config.yaml
horizontal_flip: true
embedding_dim: 192
norm: "batchnorm"
shampoo_beta: 0.99
max_precond_dim: 1536
adamw_lr_other_params: 0.00074
steps: 13600
warmup_steps: 680
weight_decay: 0.02
Rows from block 13 of a small image embedding model, named by matrix and row number. Each number is 128 + 32 x the weight over its row's rms, rounded and kept within 0 to 255. All counts start at 0. Numbers have three digits each.
After each channel's rows are labels from the 100 images, of 14848, where the channel reaches its highest value: "strongest on" is what is common among them. Only what is clearly more common there than usual is listed. The data: crops of objects in photos (Visual Genome).
# conv: 3x3 conv (model.blocks.13.conv.weight, 144x144x3x3, each kernel summed), inputs 0-71

conv.15:117155089089202075118126155162124136098081155120128169134127160231181085130179096122120145108076086092160145100127105069058153060104183153108151099156131150167126095158119148135106112091091106113173108073139119189138
strongest on: object: shirt

conv.82:116110113094153148090156125199086108117151095079133166105102170146194093118101077100106058124117130074154101156182121120105137130120104085096100083209151137183057143113133133141110083179125178128158137114132106152111
strongest on: object: hair

conv.63:117194165117127147168185139104082143073170152094138184156096084144091126114119114083129141170168184111080117120160086150082129163114100132097123175186146112181108113143207096135112079124172123152118175069121145129168
strongest on: object: elephant

conv.79:101116161102181130084103116153070129109131170139074125105200115107121132048095116106108083083140125126108146131132110127142118125120092089085121122090076128112189131111081101161105137087107116113099087170121158157111
strongest on: object: shirt

conv.143:156112101163152199112149118124074150148136141135175153159135106135105131086139128065128131161066116123148101125141119157083118130123116102105166134135065110070145069101064199105092111135073127094133157117099118166092
strongest on: object: elephant

conv.78:083196134110146113174110062129106116150152138147140126149136091100111114111129127100125123163093099120090115124111127113105114080138084089207159080101135116161139060114104151178110109123072112102116129163158122107104
strongest on: object: hair

conv.138:112137099120112146161103075074126147156114115092104070144151118132138129117082104097131175154114084064142156150135049140123068123091108075097054107086127139175091145123110095147124129179141111138152141110162185106118
strongest on: object: tree

conv.69:068167074101128108088107101101159086148149137109113101105121151157160132151132119070128151112091084120106126090129129129119148106084178125159133081166121128133073091123174160109132133184056100149157100117146162088119
strongest on: object: man

conv.77:112109131126088165130136113127115057101124091114105101080135116097181145079122147120138145118089157095149095164127102133110085130120106056146044159135140124102096099189182118100135081173128145126173092134116115136153
strongest on: object: clock

conv.59:074136121135118066102109101113174170147091129131124150092111142175167123119138126089065145176086160108102071066092149076082116100136118133124126131178126123209128060149186160096095121089060099089128108107128132115188
strongest on: object: shirt

conv.142:097129142103150119105104063112187137126133076128153122181106087087085159188115084129197134099127134118099147150169078169108182085173050143160139132131079087143142117150100117091149058087130124113161147097109123146108
strongest on: object: head

conv.52:116169113119217096111069101075131161210152216075200088156114106156125186144159103096074155101121123173072146129113110111105093164116137142147143107138131089189129144166130132112114117142123084160100133132110122095152
strongest on: object: shirt

conv.1:189120129064131153105120095167040103235128144087132166158119182171135129180180139132128147123072092149133118133128137095088113114125171134107100076137174150090137093078115125163089113182107140158146093108104153098147
strongest on: object: shirt

conv.133:136073122142071143082082142112119111154131079106127121080090077117127155106143108138193189141086151133104070095138139100125095115146105103153073128128115147143146136160120164137170108154117120141086128109139147148111
strongest on: object: sign

conv.128:090097105123151062140059080092160180167073133111097113165046134147158122180096100095119171088110093161150119109123157136134059132197129098150101119119133129144104120102123172057166103153129146122166156096118152144105
strongest on: object: hair

conv.98:147116137088135105173197155127143124167080137147139080085104131081176170091131152134164160135101149124093121109091081097095122159139110118128113138073052122084119089128170112169074093121086133132101167106137144165179
strongest on: object: clock

conv.121:098191185114131181123139174122114068135153161130116141122068116130116096098107096101117125124119154102110151132136118108084120089155097093112045187101139095107119113101153125156118120093104050190110130113131093111167
strongest on: object: shirt

conv.95:106130139108173182115109142157182122072134103102093209095108122143120089166153088177142110127123121136153103095143141103144145106101142140099090096211173137121083174152178122142179140129119125178178113109142217140126
strongest on: object: sign

conv.104:120170096079190174095073111135139156116125161096139114127142145146191166087125107086056088098110109178138207083145074159120125078081093142116108068166147133130105062096073142120138085138106119121110084112119148093137
strongest on: object: shirt

conv.134:132078167164143154178127148124132136063107157093106145153147103110091124146100140121114207211108199094122200106128087124103103185121126159150129105159126146152181109175170123128099077075165085161164131120142119089161
strongest on: object: tree

conv.80:125135090141174213171137076108098066177192128104140152118139071120157079134156185125103146121132099114149130077151188096155129169134132130104149142095168159116093095188151137037152179146107143153130175123132183132186
strongest on: object: building

conv.71:127100091136128173135101122090142095206183166127154130097067169156134127167107153142128132132061136063101108109199097078089096138111119103113098148152206156135138149126131115135094100149070173191145101134120120148103
strongest on: object: hair; object: face

conv.31:150184158130132127126089111119127112084156128117240118164109073110122110130170088139158078171122139131075103192208115146091102058120142150110114107133115118100086094150108116162100110074079124119099194125137125075117
strongest on: object: hair

conv.84:139118119136090081123133085130103117165113128143080126127121151109101119086115094082163171107144099080130184158104119174100110104110109099128078156069084092096145094132125091146144084096144126125113139126167080171116
strongest on: object: tree

conv.0:168122213126158106072150083082113114156142147143148111175125117128136110112191121123171110120180157142181124141127162134089142100097130122140122131107075108131116188104127117203119078107113142153129186111141104126127
strongest on: object: pants

conv.130:142146116117093162152069069143140095115124100117136073086097124129099137135168121089121158068074149131060119082138100145092144130073104176126113154138159162110075109103168149072123114148072159093087119166119110167115
strongest on: object: shirt

conv.53:147104148087104143106150069195094086211144136115159145085096101105138132204150112090174135121119135073082069099169056164073097143155110118093100149131162174109146123179115139121117087141085141218097104134143134153109
strongest on: object: hair

conv.9:124157134155107135155179087141123200111131096117139126216101047148085147127143088108132086117123066070125152092134103091140129087106156157100088107203120079113068133168087118082184120035095124153107141110135092154124
strongest on: object: bus

conv.5:123072143127112121114165151125154121142181132108147122116152098089088114155127157113155156189158106093115104144109090099110111127190099112087117109064117168138164147161128131080153103106080180103090176076101080158132
strongest on: object: bus

conv.111:141048091116116108072081148051061147119143122131104123156085059076108181079129119161138127112098132095115116117154098146174096077153070149087140099103138124074121122122131175093165127113089131128094139123135133154099
strongest on: object: building