config = dict(
    num_classes=300,
    shampoo_beta=0.99,
    precondition_frequency=50,
    max_steps=13600,
)
Rows from block 2, named by matrix and row number. Each number is 500 + 40 x the weight over its row's rms, rounded and kept within 0 to 999. All counts start at 0. Numbers have three digits each. After the name is the row's rms in percent of the matrix's.
# conv: 3x3 conv (model.blocks.2.conv.weight, 64x64x3x3), inputs 0-9, a 3x3 kernel for each
conv.0 108:508524466513481546508469511500524528477467487474526528487490532523512556519482484509485507484497536535501492505447475663389524558408453457532470450490497479493500505456541540466584464460493516490483479472518491511500513549520452540473535522483502449467467478474510454501
conv.1 093:500483474511523446538547457517572508500569573478537548451469504500418451484490500470499540506459507482487507499542498504564532482559474554516469486596512460552574457465441454431468516468446494412450485499423520424507501500504510525513485513482515548465535511498471511466
conv.2 084:529488501514528473507494461527501477510467451491466509475515453498453488477437492471500489431468460423463469503580504511484466470541507545524485523551527556501470534484551519498486488522550501514555565523507518496531526471493467564468509481527445558546493605551579536503
conv.3 089:553500450539424401473453411476516515531489518521509445467396434486429437423450471563486447531541480485478533481496472495492456504554472529487445606522459559550448523494491461498540535480472432512479465525423512472447495483491493497505415472528568480501517614513560482503
conv.4 112:531475488438501495521491484516523493493496501443526489479462481478527497549481545484481551495500478454524477450487527448485526544444478500512491505514449519509475488416542438570412517445540522475533528478494497489461522450506476503520554504461441540505468481508495518528
conv.5 115:508524492565465492476511533494506489441500509509488495529522525488497433560452542521507484483515512471529478528557451532395526423516520480464526485519497484528504560536458501440520473565550509546514525515465493495540490564468560466495453485499495439565529640432546443522
conv.6 102:465536572453491576422475525496476528561441479535498505482594524448512559417576519523508511487442521508491488498479550463465548472447443492539471506494470464484539522596514482574513461552574455437496519431529549466515476491508515459502462495502500465502522480486547499499
conv.7 099:543439497431550515562474464500472512492501488441506491544512480418622454532413552455463453463510453445441467440534528546451540559475451514498469491523431500496503504561430504571469531445553477538481533496447489447510501551467543499516546529433567469496443534489545510536
conv.8 099:503505531512558568458501458516446511526486492526471459508525505497560470466540461474469499459487501491484458535508516517583521463536477453477446499457468476524487501477391494503446510435509535526550482473521487394438496551540468501519425484512539508503525504543479510536
conv.9 116:505522538557525442445492550519494481475480519534510523453507521574501521509505490521504490522505497509533520515471484491508498474527495492510489500515493491507524498561468494406559501518425512514517444521499523476529470509487519483476498509512531505487455494522495548476
conv.10 096:467518493485501467458440543478489443543568484491488472519495547490531532482414512539580553589523513500559465482484563473600530492504509513517479558497376510457526448540512514499504432441479470442457517498449566481478466501464512490510548455522542545447456568484480546451
conv.11 097:546490522539516514494542462517542549438548594419495551525539469544576557500519548440476448520482435502481484481504538476486528506483468469461570441490516501494460479532447538499498512557501483483476613470368501586490515493523470478523551501446503469459530488414519527506
conv.12 101:513492534531508505459503535497484513487575488550502524546531530555483512492520496509540512505523490494426459491507520556560543554481481514533499496472471549504532538538512494566529425478487486497493484525531510539495479525488420423468634686552476522503471439451529656546
conv.13 113:606479462479485481467498531511499492490481513524552488488475566511557468531450426492445485505525530534546506447563543585505410482495497490512479489503427482494508482554523577471415481479529550553550511508383479471559450477520558549456474471450479460553468601542549440505
conv.14 100:495506557519478478510474477496537525518515450454554499509493527514551517485405492541551489487468568497442478486509489444463487555489500472413477596559513476494553548550511484454497493504480500516421541525495592452478558569496479425463516496427485509483511540524500415506
conv.15 104:474492484562480531528500513502456519493425460472467462465508532542493467537435486508482507470524508500559534511472466498476529426527495506518546479534503523484498499535468546475581474567500467448516432498483503483511500472538535494484520505498513459501471467516480539502
conv.16 098:513468499528531431509521491453551517432505496504438472442510513517527531443460471500409461498440472500514436480483492501466493511500475473450586426374475503494406496516496513516509498449466501450482478539490496477505492492447504554447451487528535455512569488437511540483
conv.17 092:497466480490422518454433507482504463479490439507455471533478467466400511419480534505476481462531513533512490469484453475429505427450504505493501453567501455523494529469525480474578474475581494521471496492486511433518498506458537486518515478464455542500452537434471531472
conv.18 092:479469477449449454450519516497480457592500525533564506511528475526484517534562491506464439487485507460521525507468494512491505435494429544592488479635492403529505539470512504547514499566513466445474479506424546509442434472477455440477478535444505486497508495523495543466
conv.19 084:516556448612506550444515463421497465461433465448494515491482556585492485516503509388462488416456465489432493507541508524539528445504506573517514586597508539538509518516490474543489545426504563535495559513494508532547523589503538559575480487506476511526520591518471475522
conv.20 100:539510504461475435477486508478524517463451468486592579515528538503496563543485493488438501545498544498545439538484457521503470489502510509541494584565544436495472444469455517515477476478528514538482500627454412429441499500529540576557442476436618572503544547547425393436
conv.21 096:488478475498504529493565486514554453481486489528457508466447542482492490509451478517499465495487439523490521508515448501520457454528450479466568578538583536497497529478524508563501447440425489442518527528461453520461498570515445514491488526479517436520576481557478476464
conv.22 097:481500503471464469465487518505477537473511599510522541548493465467480502450529462532472525461455444504517499555564518554524445502415434552527455510469449423463493523463480473454452479521493556469490487502475454478504501487525523546515497501485508485476488495483503496495
conv.23 105:552500466544504503491463468492479497478500474489501504433398524521522557553532481501494543488498493532507460442552545545592510553531460536576432500505509495469496503581598601565501525473418477525542560590506522533472460507490454510556466528466474519497472485514468466526
conv.24 111:531468469440528505549543496510484512510522586486490489501432505503519486501475493510539446487467460545492527460561508446404478497512482465505574504464448496485481544572535452414488496483531472599520536460477406566516449512563578585492463594504485433522553519420498561582
conv.25 099:581506447526543424540488447482564474543470533491500515532473471510571420492505454481532428516468518494495470471468504467596483477585487437459470499452540551433503482533411561541462545529494564506571539488547466518534474510456462483539456470534533444550498466584476476544
conv.26 098:448417443550464477529539499494578511490466532486502498472513503490474486548462477515491475519581534472436562541532506551570506500581553483463516504485418508489466568536536494548508500476498573531542463526523451486478509547541538531548505489568561528481466528541450481519
conv.27 094:438468464562502424517497547458492530483502502471462474502449466562463465553515505450452546444437439514491523522550520504507534460484498525402495482510440483462504496529514502444517455464404504491499417563556469445458537450461559580562433496536481506463515530514403484443
conv.28 088:490495501533514527496480484421538496484533463486557508515444430466444474510460576557461514465521501447491492502557517504508504511552527457492450492480476557523508536468438463429426496507455508539482527535494538496459481469417561506536519516472426448427546558488530594514
conv.29 110:505443521493460552519537525496469522557532477458512497509517487509518518536482477454479534457471583488490489495504502556435501512471464476512525449520554440532531537511475482555522455562461420577532498491606586572516499449498530464502532456519502513506552490476471442472
conv.30 096:480448507420474530457505491560483462491526519527487488525507555486513479452511451473481522499466458464536512539609483560485494521466525559497537528488479489519481503529471472472533503507557492471413465438485517500413438568541585505493486525548551478448539529434483501471
conv.31 091:436476517509444404515438461502485494564603515573493620419508482510456445423446449510581484561456513484542547463501539506515506509482503512596508500500551567477518443489488511460463464517542506532422528483446574468567503504461534492461552503435455489491466541543465533508
conv.32 096:514472451491493482494521488487538513495538550492456482486456444458532522523495466492521498528527503481517487507486502409428463517460465496504501494426512530543442461445470428538470489471478529498497511543476487557554516538544487426506502442492498499536472445462464438478
conv.33 107:493519592489517505478501441522516454519510474484519486491502551499518519466469481489546502475451535520479583437436497542414450522505462530550466423527568489464555520519501455478492485444477520486500532550473479524547478457502561459477557554463520492508524501508469456508
conv.34 103:478532509505498499450480510521490543511456496534541448529412461533531509480494520569451493452525476500527529462578522492500544485457468482462508512486433513478497490571500544531550488454499515534473525506498543479492491516511443453516488483470495549481494550494457551494
conv.35 095:476482526473481425528527449527532475560522558542627533487477508465479458576517486484510423517511547496500523511505471498488523483537528527527502417525492456517491527506471501469494477431493487491473472512562534441506441502525552476473487523463483472496456483483471448441
conv.36 096:520550450466643500449534590444493463533477472443494491511498366514644468470568493494481499477452552512533470486480518539451522507461474612505428512511481512571453539554535516535470497529502539449532539462468496495532433544517518501526501463528500453543573423434486543465
conv.37 102:455432502548617510476502450460495480509589493524524459497503500492490447480480502579526531499504481528491551515505537450448465513539503532520496480528494527528462548590542387334407520572523501547550538472489555510549473452468582544534526444479471471483506556527564558497
conv.38 097:544522490429472501506466515492486494462449472472499470515433482481513516520430502482579511511468461486497506471494508581501492401519539530467423463575549464481491468497492552529425442532554499475463527547504510471528548526479512532498483455506559566454485549596564431496
conv.39 108:519499528531615511514418458486469551453496466503549462486517478558497511456521558512480518528499494527476534479480485476486481513456487538493455537520446456486570484534515493462465521533465485483572474508432544536473480496477435504500584415450508439524456477537521539462
conv.40 093:514469485437442461462542481481537515580448476506535547503449526509494540513562491472535501444487434450404444514484494502527521497519500500446489466547479522471469449498495510538471496430470431445488505476454503501506520498493518497516485530483441452540515446475493399504
conv.41 094:483482513514540478541441481539531556567515577494495447405586456571518506562451539485464449531487453502466456572491515526472489526575481506456509524526449490470475424512478459494550523528450548480545527583487538507454460499532501460528524441473443470486491479504517502434
conv.42 093:510497482472471539510420496485539494525538491465473539528426462471488517509423478538510550451483498443433452480500486509430528540488549525500475484542478476553455502465454542560536553609513523481482485477517477453480522528500491518444508460531510534531475559533492489504
conv.43 092:515480476457453466479468476480545548554497478505497483543513485544528546499509504444402465420476462428425499455526512591534506480490494509519501455490439453549557479493488518503541491540514570549481506522419457500531573454517544549468458567482595555475435580538531474576
conv.44 094:559596529535633538534509472473447532511493487481487495574541566657626519569491521466503502595518485487490503499448515517530544518515526428505507438519504496469520540477504521507442547481446453485519438461487487468486466530531481514504475484550457423481403449522432467520
conv.45 120:561468489466582485487501517556442493499495504510503458542462492526515444491528535489537496479551448499483497499513500414537519485430544487494443511553444498484528529465536555487495467529452468468582446520499543449506426504510446525488489465525518510489452458561476518472
conv.46 116:519460443445471515478516501487500510476525484486521508490544448532416503425537519543461480494550475537476498614391518341636489547498508460514499507463507539515488532481474463483546484574434505490473497457517412547439544439518442564469533475525430571488634370518452560479
conv.47 103:431516480637455455449571542494477546508511500491435491464520473458475499497543494498496549498509511527507529476469467518518485484486500537522505515485507523538474515479488455455487487508469523479417470541536523462484425475480546529433460508517509494499524579542476425500
conv.48 098:507538515483504523496439488483505534509501500475498505531482452470431443514488550449550421460465489455576528508543526494457445480515451483527476517492512525559521481488471455427455528542541507513523501551583461526521367454485537511554452491477454416486528584529466503499
conv.49 100:466517488417556476519472485520437451525438522496450454459529448440473513464554543514496543487468506543451499513494475472501488450492499545480469463504510519527489457448491548627570526543557469516481481437523450493567521527454466464514464508499539478504518497483489463493
conv.50 091:463548559399474567471441473511461491469452453469475423495537571464493554490426454511415477512484490496494438451478485490530515540517537563534464493646592410518501531506525487564526449480534508490550518552545481527484489518483439517475492481436576536515549558536495513558
conv.51 103:490478506549494455481528467492542475465494487484537471462526544496446482493483453488479474490535519513482483445422478561482513475499452527553486562505474479452506477469523530481482462491460505469475632573536572528462515480499472479453576553501604554496518478520523496440
conv.52 098:583438436549418456519420472502500513472463493521488504599444423601429424486476521376529510465484604471502483537546416536489437538539512430512515425483536519494538479467534492432507470442506447500544507476521525514468479516553520522490483539487483539542527527512504496488
conv.53 100:523501544555502561496486558477476526468451512475501542518471507541437474477477548460460511471502496509492513493516502498498479517546502535550598607554463496488475565448496446504561498523510544573520518531472498590528442487529463469515462523457474584553538600511530491442
conv.54 088:517510510549499453395498456477451502494483498430449472448507479517494525473449450500483387444454468494470517501464519478518523469503518495474438493469434503501495480479544436509483527513474477433447463440466406515477442464506505478479535515504472561451521522448520560509
conv.55 100:472460516448533479487563502510537478509494507491485511465492542493530492474601481515489473480465489523513505566516476406621500423545557490532496466518505543545485484482510485568482500521457552457579538486545518499496456488491417508524449478516524480489603458517554481528
conv.56 092:535440485530531431479521470490498478517461492562530489502456527491486536450538497531525462537552552546452489473499517466491475516566516455449511430467559486416517486536568477456487435490522511498564531434512515452540563499541534530532487498481548511460520490458441516521
conv.57 096:509480489458397457515550516480552463568482466507491550495504533462425471467483478483545493518464477503507476515514506539567578470449516471532513485513502455496432483504502503523498455510486508534462535525480465461512490484474582563546521522535513551550513574558434429454
conv.58 104:439520509497465495494475450501513460485523506444467513514456489412502490476545444510509547531495467488450528477537505569470550542426566583443521485473527536532489518459489500495434449450543526440480501471535474466530522458509480488490427527519511559446513560456540495540
conv.59 095:450477509470560550463578509516526484493441480524506502485518498510472486523520507451507510381362487443481499530498484497500506487474523452430451564588481652579482464530517539571523511523471501495417483586466531460524469485580465516475482581457487533450455506501505516525
conv.60 106:498503484549495518507525507455492502524517436526420539455507508491517571501505475498492480495476511520500522551360658456506545414572461468491473470562507464469515526484570497541578460533514565446527577412565497465531517474518498524519525528484465565457542461486565439526
conv.61 099:556499465535496495447510478503472545507537539519443508494443483544484498474567571535485492532525508536470516495474491551541536474517468554487510456504496563471550479452489543458529545507546509496469514441480484493536493481466499506516449499543515526458520547446536576454
conv.62 121:446585467568414544458545449491492535493530495484476529466602460512421606511520440525510500480473527489477493511441549560519510493542487478537488516464507466501462529528475506486554508522502461570478525380546479530486523521510473514500522531492466535496508469538581488452
conv.63 097:481504502491509516465566493444522507510477551481463515493496463522513484598573500529519586460514433509529517462511457453542473440555482504450475516476502525467509518472428508557489479621448502517529496542476476505510480526495475557549450500513461481458489462519458484501