A small image embedding model, trained from scratch.
Training: batches of 384, held-out accuracy 37%.
Rows from block 6 of a small image embedding model, named by matrix and row number. Each number is 200 + 20 x the weight over its row's rms, rounded and kept within 0 to 999. All counts start at 0.
After each channel's rows are labels from the 100 images, of 14848, where the channel reaches its highest value: "patch colour" is the nearest of a few named colours to the mean colour under the peak. Only what is clearly more common there than usual is listed. The data: crops of objects in photos (Visual Genome).
# conv: 3x3 conv (model.blocks.6.conv.weight, 144x96x3x3, each kernel summed), inputs 0-95

conv.68,175,205,191,157,161,193,220,195,191,190,217,189,159,188,211,214,213,201,196,209,196,186,219,194,200,222,197,169,185,165,194,164,178,184,181,188,220,216,205,174,185,201,232,209,186,238,211,190,174,193,208,220,235,191,189,199,198,189,161,235,211,220,187,232,194,189,188,190,238,188,208,210,179,207,253,186,180,185,218,195,165,204,165,193,211,208,198,223,243,200,226,203,183,183,200,203
patch colour: black

conv.128,193,196,214,193,163,238,176,168,201,210,191,175,221,236,180,179,148,212,197,180,180,177,211,177,200,189,190,216,181,199,231,169,202,190,217,212,165,164,227,192,186,190,181,209,206,219,189,191,220,214,220,197,196,213,200,183,210,182,219,182,173,177,220,228,184,226,186,198,190,216,202,215,207,198,211,196,219,221,204,202,143,214,194,207,192,193,261,224,182,207,226,200,191,196,178,190
patch colour: brown

conv.47,202,172,198,237,175,219,190,176,201,206,201,193,176,188,200,224,161,225,235,203,188,195,208,182,207,210,199,190,221,194,206,210,210,217,223,200,144,192,215,191,180,200,198,160,197,217,194,226,201,210,209,187,202,162,136,198,203,176,153,188,169,204,185,188,168,211,201,201,200,206,187,184,238,176,207,182,197,169,217,206,179,225,219,177,194,240,221,202,219,188,201,193,190,183,220,202
patch colour: pink

conv.105,171,238,183,220,182,218,199,190,208,202,190,213,207,195,205,186,221,211,203,219,187,176,200,185,183,193,183,195,186,175,245,246,184,244,208,219,171,228,208,200,190,203,181,156,184,198,181,186,212,220,166,216,190,198,141,208,218,171,205,170,207,195,210,229,225,179,207,195,210,196,168,195,203,156,183,180,220,180,222,203,199,172,199,194,192,231,205,195,190,179,190,178,182,191,200,226
patch colour: brown

conv.6,207,181,190,222,200,209,181,227,203,214,215,205,175,210,217,187,184,185,193,234,186,174,206,210,186,229,177,150,166,219,218,249,183,187,168,190,235,185,163,191,211,192,196,209,179,176,199,211,258,208,197,210,203,182,183,193,222,179,141,202,186,239,188,195,173,189,201,215,173,194,192,225,198,198,195,216,198,206,187,184,166,217,187,193,212,192,217,204,191,196,230,201,174,196,202,198
patch colour: white

conv.83,197,190,162,191,167,218,199,199,224,207,202,172,231,226,171,219,222,236,204,168,236,197,143,153,250,207,198,187,199,184,202,243,179,211,205,205,195,176,200,180,224,185,205,184,177,166,175,191,181,204,192,199,190,230,174,211,220,197,186,210,187,208,222,206,211,188,188,183,184,210,225,195,215,200,208,218,206,184,221,179,217,237,183,202,199,212,206,223,194,178,203,199,202,190,177,222
patch colour: brown

conv.133,205,217,208,190,204,162,196,189,191,241,223,209,198,185,178,189,213,196,183,189,155,198,218,197,180,196,224,193,231,217,172,209,218,230,211,219,194,183,205,226,193,206,174,177,196,222,183,214,192,220,179,202,204,197,162,224,249,182,186,209,179,212,201,217,154,175,183,196,187,175,166,208,191,194,211,191,208,188,206,183,218,186,213,148,152,234,197,188,208,202,234,183,211,214,207,185
patch colour: pink

conv.126,198,229,188,186,181,197,214,176,195,208,216,236,207,171,188,190,210,227,197,185,230,235,248,213,160,169,211,171,210,203,171,178,184,204,197,178,194,197,210,219,192,213,170,231,221,211,171,194,234,201,186,235,217,225,198,213,184,197,216,218,200,200,198,169,161,178,198,186,225,173,185,249,177,173,240,194,188,202,182,205,199,195,193,215,200,207,200,209,204,214,202,204,198,203,165,171
patch colour: white

conv.31,178,190,197,243,176,193,217,187,210,200,171,169,205,203,183,192,177,190,189,184,190,226,215,219,225,190,187,218,215,201,217,193,189,176,220,194,241,174,192,182,209,171,193,226,235,232,203,198,190,234,193,168,192,194,211,185,154,180,248,189,189,212,221,222,217,200,181,184,187,211,179,210,178,193,184,205,199,206,173,221,168,179,200,197,206,138,222,219,186,215,181,215,200,194,202,224
patch colour: black

conv.119,207,193,212,207,208,209,225,228,183,213,209,208,200,240,206,191,177,139,194,206,185,187,215,175,236,206,194,170,197,191,186,201,200,166,189,182,228,201,211,179,175,179,188,220,189,178,211,239,173,207,180,184,219,191,236,199,167,212,180,189,206,198,215,192,228,173,227,171,175,200,218,224,181,207,210,202,190,242,175,214,183,205,179,237,188,194,192,180,223,186,171,171,182,193,217,177
patch colour: pink; white

conv.97,201,187,183,192,175,183,187,222,235,198,179,187,214,194,218,191,193,194,184,175,182,198,173,193,195,194,189,233,182,166,200,194,214,198,197,202,187,170,217,206,215,222,230,203,213,185,212,221,215,185,170,222,227,212,182,197,198,228,203,171,167,216,194,216,205,208,207,191,147,176,188,179,195,226,187,190,195,187,172,215,193,233,216,234,197,223,233,220,244,222,230,222,187,234,152,196
patch colour: grey

conv.53,208,224,207,205,191,189,219,174,203,202,219,178,168,164,199,233,168,206,181,202,182,212,216,196,170,177,216,189,177,205,170,215,249,204,180,215,210,177,206,154,178,195,237,195,157,186,220,214,192,196,203,200,207,187,233,170,190,205,190,190,179,212,158,184,165,217,211,179,181,181,219,194,191,199,183,194,212,226,182,172,176,171,217,199,189,197,224,206,189,233,210,177,226,203,193,218
patch colour: pink

conv.91,219,201,197,196,185,219,219,188,188,199,173,182,168,170,229,218,196,188,194,183,169,178,216,198,178,202,139,213,204,193,196,213,204,173,205,187,186,194,201,180,218,222,175,172,215,205,190,231,200,171,206,175,229,155,176,167,157,207,185,203,202,185,207,204,178,200,183,213,166,195,180,189,207,215,230,173,233,211,197,180,197,207,190,171,179,231,175,217,203,207,193,189,177,221,221,167
patch colour: pink

conv.79,241,173,199,209,164,204,191,223,196,201,201,184,207,207,166,190,215,197,219,182,175,171,213,222,204,188,184,208,194,212,224,191,177,164,228,215,208,202,165,224,171,189,187,231,197,183,234,210,220,223,196,181,240,224,223,204,177,177,197,196,194,183,217,172,223,185,211,204,158,192,227,200,234,179,187,207,180,226,200,224,192,221,202,241,203,194,214,169,207,155,192,209,201,206,188,221
patch colour: brown

conv.2,188,205,215,223,182,208,199,205,223,184,238,174,186,202,210,197,213,201,203,197,177,178,203,202,196,186,200,192,205,192,233,217,216,264,196,220,172,204,201,179,167,190,218,180,160,180,206,211,213,231,181,191,178,171,161,206,199,208,178,186,180,176,180,203,201,141,221,203,201,189,196,192,225,174,190,187,207,197,251,191,197,184,226,205,203,220,190,211,216,202,180,219,186,185,167,160
patch colour: pink

conv.127,253,163,171,184,163,170,201,208,204,175,179,216,197,191,197,213,212,234,193,215,172,218,203,185,201,202,218,202,196,253,196,169,190,184,206,201,196,196,161,214,228,197,191,206,220,176,214,175,206,188,194,190,194,212,204,174,253,199,225,204,182,196,189,175,244,192,162,202,174,232,191,188,201,189,200,189,188,167,200,222,202,213,194,189,210,202,203,187,180,159,211,211,230,194,197,222
patch colour: brown

conv.25,240,202,177,264,193,203,192,213,178,198,197,204,177,189,191,214,203,190,173,234,203,160,204,192,208,212,172,191,194,218,217,165,220,200,162,220,181,171,154,185,212,207,186,189,175,201,162,224,191,152,191,235,196,197,185,193,223,192,156,206,215,201,197,201,184,193,200,218,179,193,232,192,222,227,175,228,194,204,177,187,194,210,205,203,228,197,199,181,204,223,187,194,180,203,204,202
patch colour: white

conv.36,232,205,165,174,174,202,186,205,204,228,162,164,188,195,209,204,212,221,187,224,191,203,206,224,176,193,173,181,181,211,184,213,186,193,191,171,198,230,167,209,224,204,177,200,188,217,194,224,192,178,222,206,189,147,199,192,206,206,222,223,227,244,185,222,180,180,220,171,205,186,205,207,210,196,208,185,187,188,237,211,192,157,161,221,202,211,160,189,209,205,186,187,210,235,208,194
patch colour: grey

conv.16,205,172,195,166,214,163,209,191,213,210,172,246,201,213,187,177,213,204,230,202,183,198,175,218,186,184,216,224,222,216,226,162,239,205,221,193,203,204,170,177,212,217,199,190,211,151,205,201,194,197,205,222,186,190,168,196,219,165,201,191,181,211,167,210,241,197,210,160,196,212,172,185,183,188,176,200,192,165,200,177,246,204,228,174,216,193,219,197,187,198,203,206,211,192,200,183
patch colour: pink

conv.137,189,224,249,179,198,193,190,188,181,214,206,209,210,195,186,221,192,189,195,212,175,198,178,214,217,212,220,241,207,222,167,173,180,199,197,202,181,144,208,166,197,215,175,199,218,189,205,183,213,168,216,226,219,217,169,197,228,230,180,210,194,175,203,229,208,213,193,185,182,197,209,189,215,228,183,173,195,178,213,206,220,198,186,191,230,178,195,220,191,189,172,164,223,208,246,167
patch colour: grey

conv.33,180,202,226,226,221,181,185,215,206,237,200,190,235,198,243,205,195,164,198,217,188,238,221,201,184,216,227,213,225,194,203,194,202,178,235,194,207,223,166,178,215,227,184,229,208,219,221,218,200,203,182,207,217,196,174,180,191,239,185,197,189,185,196,212,206,190,213,204,166,233,224,215,199,204,202,203,155,206,191,242,195,193,228,180,174,197,188,180,215,172,194,217,223,195,228,167
patch colour: pink

conv.56,204,203,204,193,216,206,168,205,224,208,178,190,178,186,198,210,232,216,221,220,191,213,189,214,162,185,199,220,148,184,204,170,169,209,207,218,199,186,215,176,189,200,210,200,188,200,217,219,203,222,209,234,195,169,171,197,207,191,214,231,188,219,207,231,213,166,178,194,231,210,183,170,196,179,199,188,190,167,196,202,217,193,185,176,166,195,165,223,181,187,186,210,234,157,236,164
patch colour: grey

conv.103,212,213,235,225,137,186,158,206,208,182,188,201,214,190,204,241,187,219,203,238,178,210,244,208,193,211,198,189,207,181,183,181,203,190,210,171,173,193,202,228,203,191,218,200,185,215,234,214,195,163,198,201,206,223,186,193,176,233,183,197,228,206,191,181,231,183,200,180,188,153,223,199,217,196,203,176,212,179,211,232,197,231,199,196,204,178,223,203,196,189,171,226,209,189,205,176
patch colour: grey

conv.95,195,172,222,196,171,182,175,229,226,191,196,209,195,202,183,192,212,200,246,218,221,217,197,198,212,174,240,168,199,231,213,191,199,200,200,171,186,206,169,155,184,199,215,204,199,184,170,224,200,201,190,207,213,182,185,203,208,177,163,204,185,195,169,193,192,193,218,206,203,209,244,200,190,190,243,152,168,177,178,193,214,218,177,223,202,241,183,182,203,165,207,209,211,183,199,188
patch colour: pink; white

conv.71,206,221,199,170,173,178,193,204,156,208,193,194,215,188,203,209,217,209,222,184,203,209,212,200,191,175,197,201,183,190,179,180,205,210,204,216,199,190,210,154,206,246,192,163,184,197,207,227,220,212,228,222,183,191,173,210,160,205,190,181,214,160,193,184,200,182,161,206,223,189,179,193,205,208,231,157,183,186,219,200,211,155,177,191,198,218,162,211,157,209,181,164,205,216,213,193
patch colour: grey

conv.0,190,214,226,185,208,194,144,189,201,193,213,183,205,175,179,168,191,203,205,189,213,202,211,203,196,183,179,196,227,190,223,178,185,214,215,191,215,193,195,244,174,175,189,168,213,212,229,200,202,234,206,200,182,219,270,180,182,239,174,219,208,176,228,192,190,203,190,207,206,185,168,191,210,183,175,201,215,199,222,196,171,173,191,166,187,174,220,212,195,201,178,201,207,232,174,214
patch colour: brown